config.yaml
model: "image classifier"
dataset: "telescope images of galaxies (Galaxy Zoo DECaLS)"
train_examples: 88335
image_size: 32
crop_scale_min: 1
horizontal_flip: false
translate: 0.06
targets: ["shape", "bar", "bulge size", "merging"]
num_classes: [3, 3, 4, 4]
arch: "mlp_mixer"
norm: "layernorm"
norm_position: "pre"
activation: "gelu"
mlp_ratio: 3
parallel_block: false
dropout: 0.1
inner_norm: false
patch_size: [4, 4]
conv_stem: false
layers: 6
width: 192
mixing: "mixup"
loss: "cross_entropy"
init: "kaiming_normal"
residual_init: "zero_last"
optimizer: "adamw"
lr: 0.0019
beta1: 0.8
beta2: 0.99
eps: 1e-08
steps: 25500
batch_size: 64
epochs: 18.5
lr_schedule: "wsd"
decay_fraction: 0.4
final_lr_fraction: 0.05
warmup_steps: 2550
weight_decay: 0.06
Rows from block 3 of a small image classifier, named by matrix and row number. Rows with one number belong to one neuron. Each number is 500 + 25 x the weight over its row's rms, rounded and kept within 0 to 999. All counts start at 0. Numbers have three digits each.
After each neuron's rows are labels from the 100 images, of 14976, where the neuron reaches its highest value: "top examples" is what is common among them; "patch colour" is the nearest of a few named colours to the mean colour under the peak. Only what is clearly more common there than usual is listed. The data: telescope images of galaxies (Galaxy Zoo DECaLS).
# fc1: MLP up (model.blocks.3.mlp.fc1.weight, 576x192), inputs 0-95
# fc2: MLP down (model.blocks.3.mlp.fc2.weight, 192x576, transposed), outputs 0-95

fc1.174:506522486498450504512513514498513479503520503474495518494517473471502505501509466505508502495485530439516447485510521502502511524494510496503544443528511452521499543486512466518507486509477503532553546469499484492453470544483504489518451503512500511583539497487494517459535502523479463512
fc2.174:484489472493504508490534514465513552495469536522450504503465478484493462509526491533538493517474494537494479514508475468470518502490485502527522529469459517503501497517525500514484481492515497498524515490522529521479486514493471477491517539500491475552550497482487496529455492500516509479
top examples: edge-on disk: no; spiral arms: yes; bulge size: small
patch colour: grey

fc1.481:538524502507447497519523511472498493482485485532478498469506523449466514481513541569468545515509496482485459515552510465504516531486496446481512477520482486517537536546506506506502514516516479483515488474511497483448460544481490496494503497499535501501533451511476488497477498493520537532
fc2.481:476491478492502508499492505474494518523489461501495491494461477517479483459516507517519500497459495507460484519506492520484497510473530496510509531500480499495549503514534510454473466464491479505511451528507498470493476527512446460479514504495470492485516492468479442493453494471464494554
top examples: edge-on disk: no; shape: featured or disk; spiral arms: yes
patch colour: grey

fc1.142:503498554507537511518472497480564525485494490464520495518525485460510551500516533491543491534492533514529490513497444513478453482478477546516482496488492495526490490460511543523496483530574496497492498512528518499517509479474484553500521549489481512495483462508473515498505451500515486495
fc2.142:521546455511512460491492531496459479499514481549463440469501513506483532505575507516526508494509506525488503514502482524486522468457488497464516511500464494536528514557562508448449519515525470502468500493563507510508503507477525499450518495496545530478524508511500503538490517513528479527
top examples: roundness: cigar-shaped
patch colour: grey

fc1.312:507524576519522512518440565455554496506492494485528482511527480511470518513553513488531537489484491511560450537487458499461491469507478551516503507498493511563510474478513497506501494496541495500482528497516506489504501484464489529479463506470504535482470474513485516528522450482524484484
fc2.312:495547440511527500483483510514469476515483477543493442487506503508479541502557488508487522486487514535515525532499493530500494471447472480481504491490470507489527510552537510456481516481509475504454492479547499488534502499504508511467514507517529522480525504479474508528511527499507496512
top examples: bar: no
patch colour: grey

fc1.285:420501527495505559539529496523512503482495515478511508518489493517494534513526509487546453543484500491492518515537508453529373525494566526561495475484500488543492499491516520515497489528458501503517519497493569516523502520527506518518500529520484451518539501503527505463488497518477475507
fc2.285:460534521540516471531476515504449469521503533518505511508477521511507482484523497528526556477497500503480499502514519476509518544481485542467514503511462499499498493531509464429517530504519466509521467536524495558516488490517512521518504433523542498476487500474546507512474565477499491522
top examples: edge-on disk: yes
patch colour: grey

fc1.19:507502483468456509532512493505487510507513516497505543507492448478533514504514461486482482499481517476508463471504523486494514526511508507499528497530511475493504544492509496514484483490447537497549537464518504500474466535508524530500488513512499509565531506504514538424539502514490468503
fc2.19:471499512491550492508489515470500505506521492484506475508490493483491500492547480535527497507502477513500502475524476535457505541522462517497516505530487536498496492477536458497490491511531509466548516456527504483507497508469497488497515485513506507494592491496498488538501472466494474497
top examples: edge-on disk: no; spiral arms: yes
patch colour: grey

fc1.59:449477504478476527546507519508489499511490540503508524563472458527542543510470469493504492478489504488531502462486521471496447487520529473518482494534534496521539513486476472510511486506476500501517510482486455538494514541511492530508492504534480513510518491557556511453500491496506496518
fc2.59:473533527501485522507496480536496515490511503524505501521471512503497507483484495529513481514493457531493525513520517481527465540500455491509505488478469524515462455515504502480479535468497495496539521449481468500521504468545509451480487488486539470461533512485475478521508541488519481522
top examples: edge-on disk: yes
patch colour: grey; brown

fc1.218:478477494479459507521523503526476483491491518552462542541486504535507498505475438499489479500546504515486526489500514470525492515513521461511481510546524513484510568539492467505504502510437555452563522450482502527498539534506492496494452488559503488522526520519538499476487515518496478512
fc2.218:516528508479517477520469475513476476489447517508491524499484494517503517469532470494515499473472518594508534524493512501472506513486460512488492543549517543499447499505548446446533527499490482500537455495532508489540486518537463492501511443535519494453521530523496475538486533473487483492
top examples: edge-on disk: yes; roundness: cigar-shaped
patch colour: grey