{"crop_scale_min": 1, "num_classes": [3, 3, 4, 4], "arch": "mlp_mixer", "final_lr_fraction": 0.05}
Rows from block 3 of a small image classifier, named by matrix and row number. Rows with one number belong to one neuron. Each number is 128 + 24 x the weight over its row's rms, rounded and kept within 0 to 255. All counts start at 0. After the name is the row's rms in percent of the matrix's.
After each neuron's rows are labels from the 100 images, of 14976, where the neuron reaches its highest value: "strongest on" is what is common among them; "peak at" is the part of the image that holds the peak. Only what is clearly more common there than usual is listed. The data: telescope images of galaxies (Galaxy Zoo DECaLS).
# fc1: MLP up (model.blocks.3.mlp.fc1.weight, 576x192), inputs 96-191
# fc2: MLP down (model.blocks.3.mlp.fc2.weight, 192x576, transposed), outputs 96-191

fc1.61 098 [123  80 130 111 123 114 146 119 125 101  98 118 124 143 150 118 115 128 223 101 124 127 159 144  84 151  98 131 145 170 134 143 143 136 167 119 138 131 144 118 181 148 100 133 158  89 140 126 139 120  83 147 147 143 153 123 128 130 122 153 134 165 154 185 109  66 147 146 135 133 146 152 155 150 155 160 124 123 147 153 131 160 180 120 137 133 135 174 117 157 133 145  89 144 117 121]
fc2.61 094 [136 156 142 141 172 129 117 131 164 129 145 128 149 122 136 156 147 131 124 145 130 103 158 121 131 158 122 129 129 137 130 138 125  54 136 130  93  88 131 133 155 129 124 135 131 146 128 150  57 123 142 131 123 137 126 136 132 143 146 145 121 161 114 127  61 137 158 105 104 146 138 131 149  71 117 138 107  98 147 110 142 145 139 144 114 160 117 104 141 163 117 130 104 123 106 134]
strongest on: edge-on disk: no; bar: no; bulge size: small
peak at: bottom left; bottom centre

fc1.524 100 [135  99 129 116 117 107 164 118 117 106 106  98 116 107 171 158 150 123 173 122 148 143 120 133 100 158  99 140 142 147 132 140 163 111 154  88 155 107 171 102 118 149  76 149 164 106 138 111 112 131 112 132 142 139 127 131 180 135 152 158 154 148 149 140 108  97 137 151 147 112 129 127 133 159 120 136 109 151 157 113 123 147 148 183  97 141 166 147 129 124 123 117 120 157 103 151]
fc2.524 114 [130 145 120 133 195 132 124 130 151 133 136 129 129 126 128 137 142 111 138 120 124 123 129 133 128 138 121 132 122 136 128 138 148  51 133 143 135  96 102 138 144 122 129 155 122 147 117 154  27 131 138 133 121 118 124 136 115 151 140 125 137 151 133 135  69 136 141 122 132 156 133 137 147 104 122 122 114 119 130 130 130 130 130 137 113 161 122 124 125 138 121 124  98 129 115 148]
strongest on: edge-on disk: no; spiral arms: yes; bulge size: small
peak at: bottom centre

fc1.182 086 [135 136 137 100 130 139 200 130 137 119 125 181 102 152 110 148 153 142 161 138 143 124 136 142 124 141 137 139 109 124 103 147 138 125 147  97 160  98 131 123 121 116 140 119 181 114 122  85 124 132 152 151 150 156 134 120 160 124 139 150 149 118 121 135 113 127 165 128 163 114 122 142 121 126 109 145 109 187 142 136 113 114 129 125  59 129 148  75  92 113 110 110 140 126 139 128]
fc2.182 108 [138 122 123 128 196 137 117 127 136 135 139 127 135 125 129 128 120 109 135 134 134 114 123 138 137 138 146 116 125 122 131 146 139  51 128 166 122 108 145 141 122 124 145 146 110 125 118 141   7 135 129 136 124 126 116 138 125 130 127 117 134 143 130 131  88 120 144 122 130 139 130 137 136 122 130 132 117 125 123 122 145 131 126 133 123 176 138 131 120 130 147 124  91 161 117 165]
strongest on: roundness: round
peak at: top centre

fc1.388 091 [129 117 121 104  99 122 154  84 139 128 105  84  88 135 130 151 152 133 184 105 170 117 157 112 126 157  92 141 101 131 107 120 116 154 119 101 124 131 153 135 137 133  71 139 128 155 131 123 117 129 117 129 146 141 120 159 151 120 148 149 123 161 148 211 164  78 120 146 127 171 170 109 130 142 110 153 124 130 151 130 146 141 161 142 107 132 153 133 117 149 172 122  72 129 132 122]
fc2.388 099 [126 143 139 156 189 120 152 137 176 143 126 131 138 105 125 139 151 121 126 147 151 107 159 133 129 153 114 137 131 139 116 115 155  54 132 140 127  87 109 136 147 136 123 143 144 132 119 142  69 124 131 141 135 125 116 144 122 135 140 140 125 176 114 127  74 137 162 129 142 171 139 124 148  86 130 140 101 120 137 136 122 148 143 157 124 137 118 111 129 162 112 126  90 119 107 142]
strongest on: shape: featured or disk; edge-on disk: no; bar: no
peak at: bottom centre

fc1.35 097 [135  90 149 102 110 128 145  84 134 132  88 102 110 144 157 156 151 117 155 105 100 149 137 128  87 153  84 151 172 126 120 123 150 173 118 137 134 159 136 128 145 164  86 125 132 132 122 141 138 120 127 123 137 155 168 139 172 143 151 125 167 158 166 182 151  84 128 132 104 144 166 128 136 170 121 124  90 165 172 135 150 159 164 159 133 135 178 163 122 140 139 125 108 122 144 111]
fc2.35 074 [171 130 122 167 175 140 143 126 154 158 136 114 145 107 118 139 157 130 125 153 135 131 132 110 124 137 138 153 128 142  99 100 151 110 113 137 141  90 104 180 120 108 150 119 130 149  96 177 125 132 159 140 107 107 115 128 127 162 124 163 130 143  94 132  60 161 138 126 100 169 139 109 125  74 132 135 144 108 120 117  96 121 130 138 136 112 150 101 117 152 122 135 123 105 124 122]
strongest on: roundness: cigar-shaped
peak at: bottom left; bottom centre

fc1.518 100 [133  95 152 112 117 122 134 100 137  98  87  82  88 125 161 133 120 111 194  77 116 133 127 132  84 141  91 129 155 150 144 131 141 134 139 131 134 155 149 101 148 123  79 139 120 126 117 121 108 123  96 119 130 147 154 135 148 146 166 156 138 137 155 154 151  76 136 153 140 129 131 139 143 116 143 126 118 115 145 103 159 130 192 159 112 141 138 163 138 138 143 131  88 136 128 141]
fc2.518 090 [129 158 129 146 167 133 119 122 146 145 135 120 123 103 117 137 136 124 141 142 134 103 143 100 127 120 121 149 121 157 102 131 133  67 139 141 134  87  92 132 129 130 119 130 146 145 116 162  67 132 123 135 105 105 123 126 146 147 107 140 121 147 129 125  75 158 126 107 108 127 139 133 150  86 120 106 125 109  98 141 114 131 117 131 129 130 113 109 151 154 110 117 109  86 102 136]
strongest on: edge-on disk: no; spiral arms: yes; bulge size: small
peak at: bottom left

fc1.466 102 [134  71 123 118 113 171 132 129 138  88 122  74 128 154 161 126 138 145 117  78 139 148 148 183  88 140  66 131 182  95 123 114 182 161 109 150 140 152 125 161 190 114 129 113 119  96 103 135 154  96 134 178 113 152 154 141 144 139 125 169 136 165 122 175 115 114 156 107  96 139 179 141 115 113 156 133 111 142 140 113 166 130 151 129 146 123 138 137 151 128 120  97 128 144 127  96]
fc2.466 083 [145 136 115 137 137 151 147 134  78 140 125 129 112 168  58 137 120 122 173 127 109 133 100  92 120 133 136  96 126 155 138 134  80 179 153 142 111 112 132 107 130 138 155 123 118 124  89 114 165 128 136 109 115 114 147 128 127 141 130 130 124 119 110 130 119 138  97 115 124 121 100 108 138 139 169 126 139 125 151 141 125 125 139 113 109 140 115 164  89 110 130 123 131 133 166 133]
strongest on: roundness: cigar-shaped
peak at: bottom left

fc1.451 100 [127 142 135 124 137  99 189 121 140 105 148 148 102 152 145 118 123  93 142 124 132 119 113 149  99 137 145 118 115 142 134 127 104 107 139  96 191  92 156  98 140 127 113 129 124 103 132  74 125 135 147 122 167 168 155 134 103  81 120 183 116 161 153 112 112 144 125 171 137 102 103 143 126  92 121 142 136 148 130 127  90 140 100 143  96 111 120 100  63 116  90 124 154 132 137 126]
fc2.451 109 [133 132 123 129 192 137 117 116 136 145 143 127 137 117 114 123 122 110 139 164 138 125 123 142 141 133 153 126 136 122 123 149 132  42 131 142 119  86 141 136 122 126 126 129 133 136 129 145   0 132 130 132 125 115 113 122 144 121 118 134 129 130 133 121  85 127 125 136 142 132 138 149 130 125 134 130 132 133 136 134 128 130 121 125 115 160 134 134 116 131 150 124  93 157 106 147]
strongest on: roundness: round
peak at: top left

fc1.3 090 [147 123 150 100 125 134 141  78 148 153  97 148 123 151 116 176 166 111 143 121 136 136 150 119 127 153 113 153  91  59  89  67 138 141  60 141 120 124 119 191 134 123 153 126 128 128 114 100 130 140 139 153 138 113 123 152 162 137 170 171 147 125 116 154 151 115 148 154 116 152 182 118 139 136 142 119 100 166 143 153 147 130 157 143  75 136 117 104 107 125 144 125 122 131 129 117]
fc2.3 091 [161 116 129 132 188 143 111 129 154 117 132 147 145  95 126 147 158 117 148 131 126 105 106 107 105 163 143 126 118 113 111 132 134 105 119 154 109 137 144 175 129 118 160 157  96 156 110 113  68 119 139 147 115 107 126 146 105 170 162 131 144 142 112 131  93 129 168 118 127 172 134  98 165 137 163 165 117 125 151 135 148 138 159 140 150 155 162 118 111 143 122 158  98 142 152 135]
strongest on: edge-on disk: yes; roundness: cigar-shaped
peak at: top left; bottom left

fc1.533 102 [133 121 120 120 117 112 139  81 174 141 138 147 103 162 146 119 133 114 135 143 179 110 188 108 126 148 125 148  90 110  96 124 140 157 114 108 141 134 168 141 143 149 103 107 127 149 130 125 109 128 167 174 163 161 128 188 159 141 129 152 130 144 125 171 158 126 123 170 103 154 209 103  98 112 163 137 108 120 127 150 123 159 157 113 122 130 125 113 123 140 115  97 113 118 124  89]
fc2.533 079 [115 135 109 142 154 167 137 144 171 108 118 127 135  98 119 120 136 132 147 153 128 111 174 145 117 147 103 178 170 130 124 139 153  45 146 127 117  81 123 148 125  89 141 130 121 136 176 130  64 115 117 125  98 122 144 164 149 129 147 122 121 152 118 151 117 123 103 131  71 169 168 149 168 119 123 117 114 155 147 143 144 161 181 122  97 147 133 128  98 161 125 122 120 138  84 129]
strongest on: roundness: cigar-shaped
peak at: bottom centre

fc1.531 093 [105 154 144 109 136 117 146 113 128 104 157 123  89 131 163 111 115 111 152 111 153 116 148 149 139 122 139 143 162 146  90 151 133 113 136  68 157  94 121 106 146 111 114 101 160 115 161  91 150 138 151 139 155 162 172 122 128 147 113 119 120 151 141 141 134 152 150 161  99 102 137 152 112 114 175 127  97 144 150 191 100 161 119 145 102 142 144 111  63 147 118 113 146 115  97 114]
fc2.531 101 [134 138 117 128 185 127 121 112 132 139 148 125 134 121 131 124 106 107 144 160 135 106 121 144 150 117 157 117 142 119 121 150 103  51 140 118 104  84 144 127 125 119 122 119 119 140 128 140  20 148 136 123 113 108 129 111 128 112  97 132 115 142 123 113  93 131 121 115 116 118 125 150 139 140 133 123 123 127 125 138 114 141 118 114 111 167 120 149 117 148 149 125  83 144  76 148]
strongest on: roundness: round
peak at: middle right

fc1.37 106 [156 128 129 128 118  96 106 103 145 126 130 150 132 104 152 137 141  80 207 154 142 112 145 120 145 142 133 137  90 152  95 164 135  83 201 123 127  98 148 139 102 162  76 132 107 106 162 115 137 120 103 114 136 128 120 140 156 155 141 108 145 151 129 151 105 108 136 143 129 135 129 104 134 132 131 158 124 117 148 147 126 155 140 132 132 157 150 100 124 161 150 163 101 108 104 117]
fc2.37 099 [123 161 149 101 163 139 100 120  90 161 154 121 139 132  96 132 115 133 153 160 148 116 163 135 135 165 149  86 128 148 140 161 112 120 144 111 116 150 132  86 121 151 111 109 133 125 103 167 120 147 144 101 174  82 130 106 156  92 134 120 130 120 143  99 114 151 140 107 162  99  96 151 131 139 162 113 111 149 102 152 104 110 177 110  85 157 134 136  94  84 124 118 136  95 119 151]
strongest on: edge-on disk: no; shape: featured or disk; spiral arms: yes
peak at: bottom left

fc1.14 118 [111  82 117 115  81 111 149  94 151 104  82  94  99 114 173 125 121 130 186 103 160 133 157 117 113 131 117 118 156 158 111 134 137 139 170 113 120 140 141  99 145 122  71 116 137 125 131 117 124 138  71 131 129 140 157 129 148 130 115 155 162 148 148 172 137  49 133 147 112 137 142 102 136 145 129 152 128 131 173 119 135 157 165 151 119 154 159 189 112 162 158 123  93 135 110 121]
fc2.14 106 [129 152 139 151 177 126 131 127 157 141 128 134 144 126 122 141 148 127 133 130 135 106 155 119 132 153 115 132 127 149 120 139 149  48 138 134 129  81 112 142 148 125 129 142 126 147 101 152  49 133 126 123 122 136 130 141 123 148 148 145 120 156 127 129  60 141 154 116 121 158 133 123 142  78 134 128 120 100 123 127 134 126 135 133 124 146 113 104 143 154 118 136 108 111 126 133]
strongest on: edge-on disk: no; spiral arms: yes; bulge size: small
peak at: bottom left; bottom centre

fc1.443 100 [102 165 134 118 119 110 175 135 147 123 141 131  68 137 129 112 114 144 146 123 165 136 145 149 116 126 118 146 127 130 111 132 146 120 122  90 187 114 134  94 143 117  99 117 147 116  97  97 131 149 167 172 139 154 161 105 154 120 119 148 142 129 153 122 116 131 134 152 127 106 118 147 106 139 102 143  92 144 133 132  81 122 109 128  70 126 120 135  82 107  84  70 152 139 130 111]
fc2.443 107 [140 135 119 122 202 133 122 124 118 136 132 122 126 123 110 132 127 115 139 149 135 119 112 148 149 134 137 132 136 134 126 145 127  54 131 134 127 103 144 135 115 130 128 127 116 131 140 137   5 131 135 114 115 137 113 139 126 126 129 102 129 127 120 116  91 127 116 124 123 111 123 152 122 128 122 137 135 136 119 120 134 125 128 123 118 153 134 141 117 120 150 131  96 166 121 176]
strongest on: roundness: round
peak at: top left

fc1.550 104 [118 149 123  96 128 163 170 127 125 115 140 164  83 113 128 143 124 150 164 125 106 143 115 152  92 132 127 134 152 142 126 149 143 113 140 100 158  88 110  99 118 136 105 115 188 123 144  80 132 118 144 153 138 118 171  86 155 132 125 135 160 111 119 120 108 134 156 147 136 113 120 145 116 102 132 139 105 212 160 140 108 116 127 143  72 140 147 108  79 107 113 112 145 123 138 156]
fc2.550 110 [135 128 122 136 190 128 123 118 138 143 139 124 130 129 135 127 120 119 143 142 142 111 121 139 142 133 155 107 127 120 137 151 123  53 134 151 113 101 147 139 127 130 131 139 111 138 115 146   4 142 133 130 130 127 117 129 117 127 119 130 132 143 133 125  84 121 140 120 136 137 131 142 132 127 129 131 122 122 135 124 132 131 117 121 118 177 132 138 119 136 151 125  86 146 107 160]
strongest on: roundness: round
peak at: top centre

fc1.39 117 [ 96 112 120  94  97 122 146 155 124 139  84  90 119 141 118 137 107 102 129 121 125 128 133 137 137 146 132 138 171 110 115  78 144 141  99 121 163 148  97 136 127  58 135 140 170 125 146 139 102 149 120 132 120  94 112 120 118 122 134 116  86 145 149 129 150 112 153 130 173 111 115 152 158 206 130 129 137 202 122 144 117 137 137 158  84 165 113 141 108 104 130 102 158 145 139 128]
fc2.39 096 [131 207 115  91 148 115 121 144  92 157 156 133 130 123  72 155 139 125 135 176 112 134 111 156 158 143 128 116 147 144 146 148 108 123 134  81 113 100 124  89 105 146 104 101 148 161  87 130 106 139 153 119 174  91 118  96 130 123 101 151 165 102 140  95 119 177 130 122 168  78 108 155 137 117 147 121 109 174 147 139 114 105 134 116 124 144 143  93  86  95 101 141 149 157 158 131]
strongest on: roundness: cigar-shaped
peak at: bottom centre

fc1.547 081 [128  58 124 111  94 124 139 111 117 107  86 108 122 156 134 154 141 134 186  89 149 142 177 110 108 147 101 146 154 146 127 139 133 138 144 127 107 132 135 134 150 151 128 124 160 114 140 107 147 111  69 138 144 134 142 119 158 126 140 146 143 139 118 178 140  53 149 129 126 165 182  95 158 127 158 152 130 139 170 140 143 144 190 137 135 155 172 153 113 162 149 157  64 136 145 137]
fc2.547 095 [141 139 147 136 182 126 123 128 177 130 134 130 146 121 150 153 144 126 130 132 136  99 145 119 138 148 137 136 120 137 110 135 125  53 137 158  99  82 127 141 141 148 138 152 121 142 119 151  56 131 137 143 118 132 125 128 110 132 146 139 132 170 119 129  74 143 178  99 128 147 135 123 153  84 125 137 125  97 159 126 129 148 149 138 104 158 121 115 134 159 140 126 117 116 117 148]
strongest on: roundness: cigar-shaped
peak at: bottom left

fc1.283 104 [117 106 118 111  85 122 157  98 140 114 105 113  86 127 149 136 135 131 215 107 181 133 156  92 119 131 114 137 119 157  96 137 135 149 152 109 121 128 146 104 136 140  64 118 161 134 138 119 134 128 102 128 137 126 130 145 148 135 129 145 150 164 146 201 144  73 120 135 119 168 172  91 136 151 117 154 115 132 156 128 150 153 157 143 115 154 153 172 117 159 153 140  95 133 112 125]
fc2.283 107 [132 151 137 148 188 128 136 132 174 139 131 133 146 116 133 141 144 126 129 137 135  99 148 121 133 155 120 128 125 136 115 128 146  44 131 128 119  84 120 143 150 125 131 151 124 150 107 145  49 130 151 133 124 144 124 139 127 143 151 137 128 166 126 123  65 137 164 100 140 161 129 126 144  90 133 137 114 112 138 134 131 137 136 138 123 150 117 111 132 154 123 126  99 131 114 132]
strongest on: shape: featured or disk; edge-on disk: no; spiral arms: yes
peak at: bottom centre

fc1.567 091 [131 177 125 109 140 130 146 106 131 100 154 151  92 109 130 110  97  93 162 142 135 111 118 144 130 120 162 128 152 155 111 146 157 100 141 117 167  82 105  94 110 100 116 116 158 129 153  82 150 128 154 132 125 156 154  79 119 125 105 113 141 148 160 133 121 153 185 154 133  86 118 155 118 126 152 107  94 148 149 185  91 140 103 140  96 155 143 107  81 139 100 139 157 124  95 126]
fc2.567 105 [132 132 117 123 189 125 119 116 124 140 139 133 133 128 142 133 118 107 143 153 128 102 132 141 145 129 149 116 139 123 129 150 109  41 141 151 104  92 153 128 135 126 125 119 112 126 127 139  10 153 133 119 121 121 125 113 127 117 111 123 116 137 124 130  92 125 123 119 123 123 132 144 130 129 128 125 115 122 125 128 109 132 119 114 113 173 113 147 124 133 137 131  91 141  91 151]
strongest on: roundness: round
peak at: top centre; middle right

fc1.393 097 [108  70 124 116  98 129 150 112 145 101  82  86 106 129 172 133 114 137 190  90 142 135 142 127 104 124  85 148 161 165 106 125 133 139 173 124 141 147 121 117 164 119  80 139 140 139 121 123 115 131  90 131 132 154 155 123 163 137 128 164 143 166 155 160 131  55 161 159 117 139 153 107 130 151 125 161 118 126 167 122 150 145 179 171 135 147 152 176 117 147 157 110  83 134  93 138]
fc2.393 099 [137 147 128 146 178 136 136 128 151 137 138 138 145 117 121 141 143 121 136 136 148 111 154 114 124 149 108 125 125 148 136 137 143  53 140 139 125  87 110 137 141 126 127 134 129 150  94 152  40 126 145 120 124 143 124 127 132 151 135 143 124 167 130 122  52 146 158 109 130 151 119 123 139  87 122 130 110 109 132 131 131 127 130 140 126 152 116 113 131 152 119 131 100 115 110 140]
strongest on: edge-on disk: no; spiral arms: yes; bulge size: small
peak at: bottom centre

fc1.419 090 [120  99 151  99  85 115 132 111 150 110  98 105 115 130 166 142 125 121 210 115 148 154 153 105 116 138 102 159 140 121  85 130 158 155 133 127 135 138 136 137 141 115  80 110 141 119 144 132 140 136 107 123 154 111 120 160 152 130 137 151 143 132 153 160 148  93 133 143 109 148 153 122 153 145 162 145 104 149 153 174 150 149 149 166 136 162 160 152 142 139 164 121  86 129 102  82]
fc2.419 080 [157 156 130 178 170 140 148 113 159 158 139 130 144 114 120 151 136 121 115 140 130  92 172 106 141 152 114 153 123 149  93 127 147  64 149 125 118  95 139 150 143 132 127 128 144 129 145 157  78 138 138 123 135 122 104 118 135 137 127 138 101 155 117 119  73 128 121 111 141 140 103 119 150  85 126 123 100 109 107 140 112 132 130 140 147  92 116 107 123 156 108 142  99  95 106 129]
strongest on: edge-on disk: no; spiral arms: yes; bulge size: small
peak at: bottom left

fc1.165 086 [148  93 133 127 141 145 165  89 124  77 135  85  90 156 156 122 144 123 102  82 146  86 144 154  98 138  65 138 168  72 111 101 162 120  80 148 135 136 160 131 182 113  97 132 131 132 140  86 140 122 170 139 103 151 128 144 121 151 126 171 111 128 111 168  93 159 116 122 123 136 164 137 116 112 165 114 125 143 121 125 159 126 120 104 148 101 130 134 142 129 111 128 137 149 140 102]
fc2.165 074 [124 140  99 131 175 177 124 131 109 134 126 113 108 141 102 120 128 141 155 129 145 127 113 123 142 128 158 121 148 115 138 150  99  95 134 141 103 130 150 117 142 142 151 125 111 138  96 129  50 147 133 116 112 102 121 104 139 120 118 133 157 123 113 113 104 138 133 119 112 111 101 145 150 160 163 141 148 141 145 155 118 120 147 117  97 178 146 155  74 104 144 134 108 110 155 142]
strongest on: roundness: cigar-shaped
peak at: top left; bottom left

fc1.431 083 [130 138 157 117 156  85 147 125 140 100 156 135  87 138 159 116 129 130 118 136 150 114 157 155 115 123  98 145 106 128 123 122 161 113 129  84 159  81 157 108 163 121  80 127 120 132 128  74 123 132 160 137 160 156 182 148 128 142 131 161 135 111 154 124 106 156 121 169 125 133 134 163 110 114 153 113  84 137 125 174 113 116  92 123  90 120 135  85  95 129  95 132 156 121 132 117]
fc2.431 097 [140 127 111 124 191 145 129 105 117 138 148 132 134 120 124 134 114 106 138 154 127 117 111 151 144 124 152 124 148 115 121 151 115  48 136 135 103  88 153 131 132 130 130 116 118 135 130 139  10 138 130 113 108 116 109 110 142 114 110 122 127 124 119 124  91 129 115 120 126 108 116 160 127 134 127 131 139 134 127 129 126 130 132 128 123 151 134 145 113 132 150 134  90 141  91 147]
strongest on: roundness: round
peak at: top left

fc1.62 088 [166 137 128 127 137 122 152 114 140 103 108 102  86  80 144 153 136 120 221 152 115 133 120 131 153 109 146 118 132 168 109 131 138 114 175  83 139  94 148 111  67 156  78 130 118 146 138  89 141 163 143 111 128 133 113 106 124 142 105 190 139 126 133 118 120 142 125 156 128 122 110 142 122 141 104 105 144 153 133 119 113 131 128 140  63 132 157 129 103 139 154 142 127 126 116 127]
fc2.62 111 [130 132 123 131 200 135 118 105 117 148 129 134 133 126 150 129 131 120 136 149 133 121 126 134 125 129 136 112 140 136 143 134 138  52 129 147 120  93 115 131 144 124 126 138 123 151 125 145  11 134 149 121 109 118 127 117 108 151 122 116 128 123 129 146  74 140 134 107 126 129 139 147 111 106 119 122 120 120 114 123 129 104 123 123 127 160 118 119 133 112 126 122 109 134 135 147]
strongest on: shape: featured or disk; edge-on disk: no; spiral arms: yes
peak at: bottom left

fc1.82 091 [151 148 136 111  96 112 140  81 121 130 118 122 111 116 120 170 130 109 166 142 169 130 142  98 139 170 128 132 103 108  79 144 166 136 133 102  95 119 138 147 132 159  83 120 172 127 126 106 131 160 126 142 146 115 134 144 175 103 133 150 146 155 125 193 145 110 142 142 124 173 147 121 138 143 132 166 116 135 158 146 134 160 142 140  81 172 158 105 121 140 175 152  85 138  96 108]
fc2.82 100 [141 153 139 151 199 124 132 142 162 149 134 139 152 123 126 154 158 116 131 131 109 104 138 131 128 162 130 135 136 130  98 133 145  31 126 138 116  96 133 128 124 140 131 139 125 140 117 136  56 137 143 118 128 119 118 125 124 133 151 132 114 142 107 117  82 124 166 106 138 158 111 127 131 102 135 126 104 121 142 132 127 119 139 128 127 146 139 121 122 141 121 144 116 123 137 127]
strongest on: shape: featured or disk; edge-on disk: no; spiral arms: yes
peak at: bottom left

fc1.421 090 [126 121 122 123 109 107 182  92 135 113  93 113 116 101 118 127 112 128 186 116 153 102 173 132 149 146 126 125 129 150 105 140 103 140 174  90 128 117 159 111 110 123  98 121 153 150 115  94 130 157 110 154 123 168 143 111 143 124 109 192 130 144 135 151 139 115 130 185 118 121 148 111 140 133 121 163 147 118 155 110 127 131 153 121  74 116 151 123  94 140 144  90 103 153 138 129]
fc2.421 105 [129 134 128 137 191 136 115 133 155 131 130 137 145 105 127 137 147 116 137 125 139 118 142 125 131 159 129 129 124 130 113 132 153  48 129 150 123  93 123 139 130 115 141 156 120 146 128 145  33 132 127 134 118 138 122 138 137 145 154 126 123 152 124 124  65 134 154 105 136 151 138 136 146 104 131 140 127 119 137 137 143 129 138 122 109 159 121 121 121 145 138 124 100 149 123 143]
strongest on: shape: featured or disk; edge-on disk: no; spiral arms: yes
peak at: bottom left

fc1.264 100 [116  75 145 105  87 105 143 100 137 121  89 130 136 133 177 154 141 122 196 122 131 123 165 109 111 156 107 172 128 143 102 100 123 133 133 119 118 128 146 148 170 133 120 134 126 110 164 123 158 133  77 136 118 144 165 114 150 133 132 167 139 150 112 150 134  72 142 166  88 145 158  91 142 114 142 170 145 109 158 121 130 150 159 150 134 145 145 175 133 165 186 114  82 136 109 124]
fc2.264 082 [132 149 167 123 172 113  86 135 162 170 155 124 146 114 152 148 126 129 130 170 137 149 160 138 146 141 139 127 140 155 105 157 151  81 175 109 133 111 120 118 132 161 101  99 170 113 163 148  67 144 116 126 168 110 120 148 157 106 124 140 139 132 130 113  77 136 125 106 114 143 117 134  99  52 150  95 109 113 130 120 140 109 113 117 149 141  94  87 140 118 130 129 128 125 136 132]
strongest on: edge-on disk: no; spiral arms: yes; bulge size: small
peak at: bottom left

fc1.53 089 [142 142 146  75 128 160 120 117 120 120 126 114 104 141 147 197 144 102 121 110 113 144 112 123 112 138 112 151 140 111 103  99 137 147 103 129 121 112 133 157 134 132 157 138 150 136 138 103 159 122 148 147 137  98 167 118 129 143 149  93 173 132 168 159 130 156 154 114 123 106 143 154 165 171 152 122 105 174 134 206 120 139 126 169 110 141 146  95 105 137 131 146 132 138 115 116]
fc2.53 070 [155 143 118 142 156 127 131 149 168 129 148  91 139 149 165 131 106 146 103 150 149 119 109 112 167 133 143 128 147 110 106 119 122  98 112 110  93 103 152 142 145 130 109 111 109 163 123 145  68 145 164 128 121 101 140 108 112 110  96 138 125 140 111 126 131 123 114  93  97 159 124 121 118 182 150 130 118 132 186 115  96 144 135 114 125 157 155 177 107 142 149 133  73 136  79 146]
strongest on: roundness: cigar-shaped
peak at: top left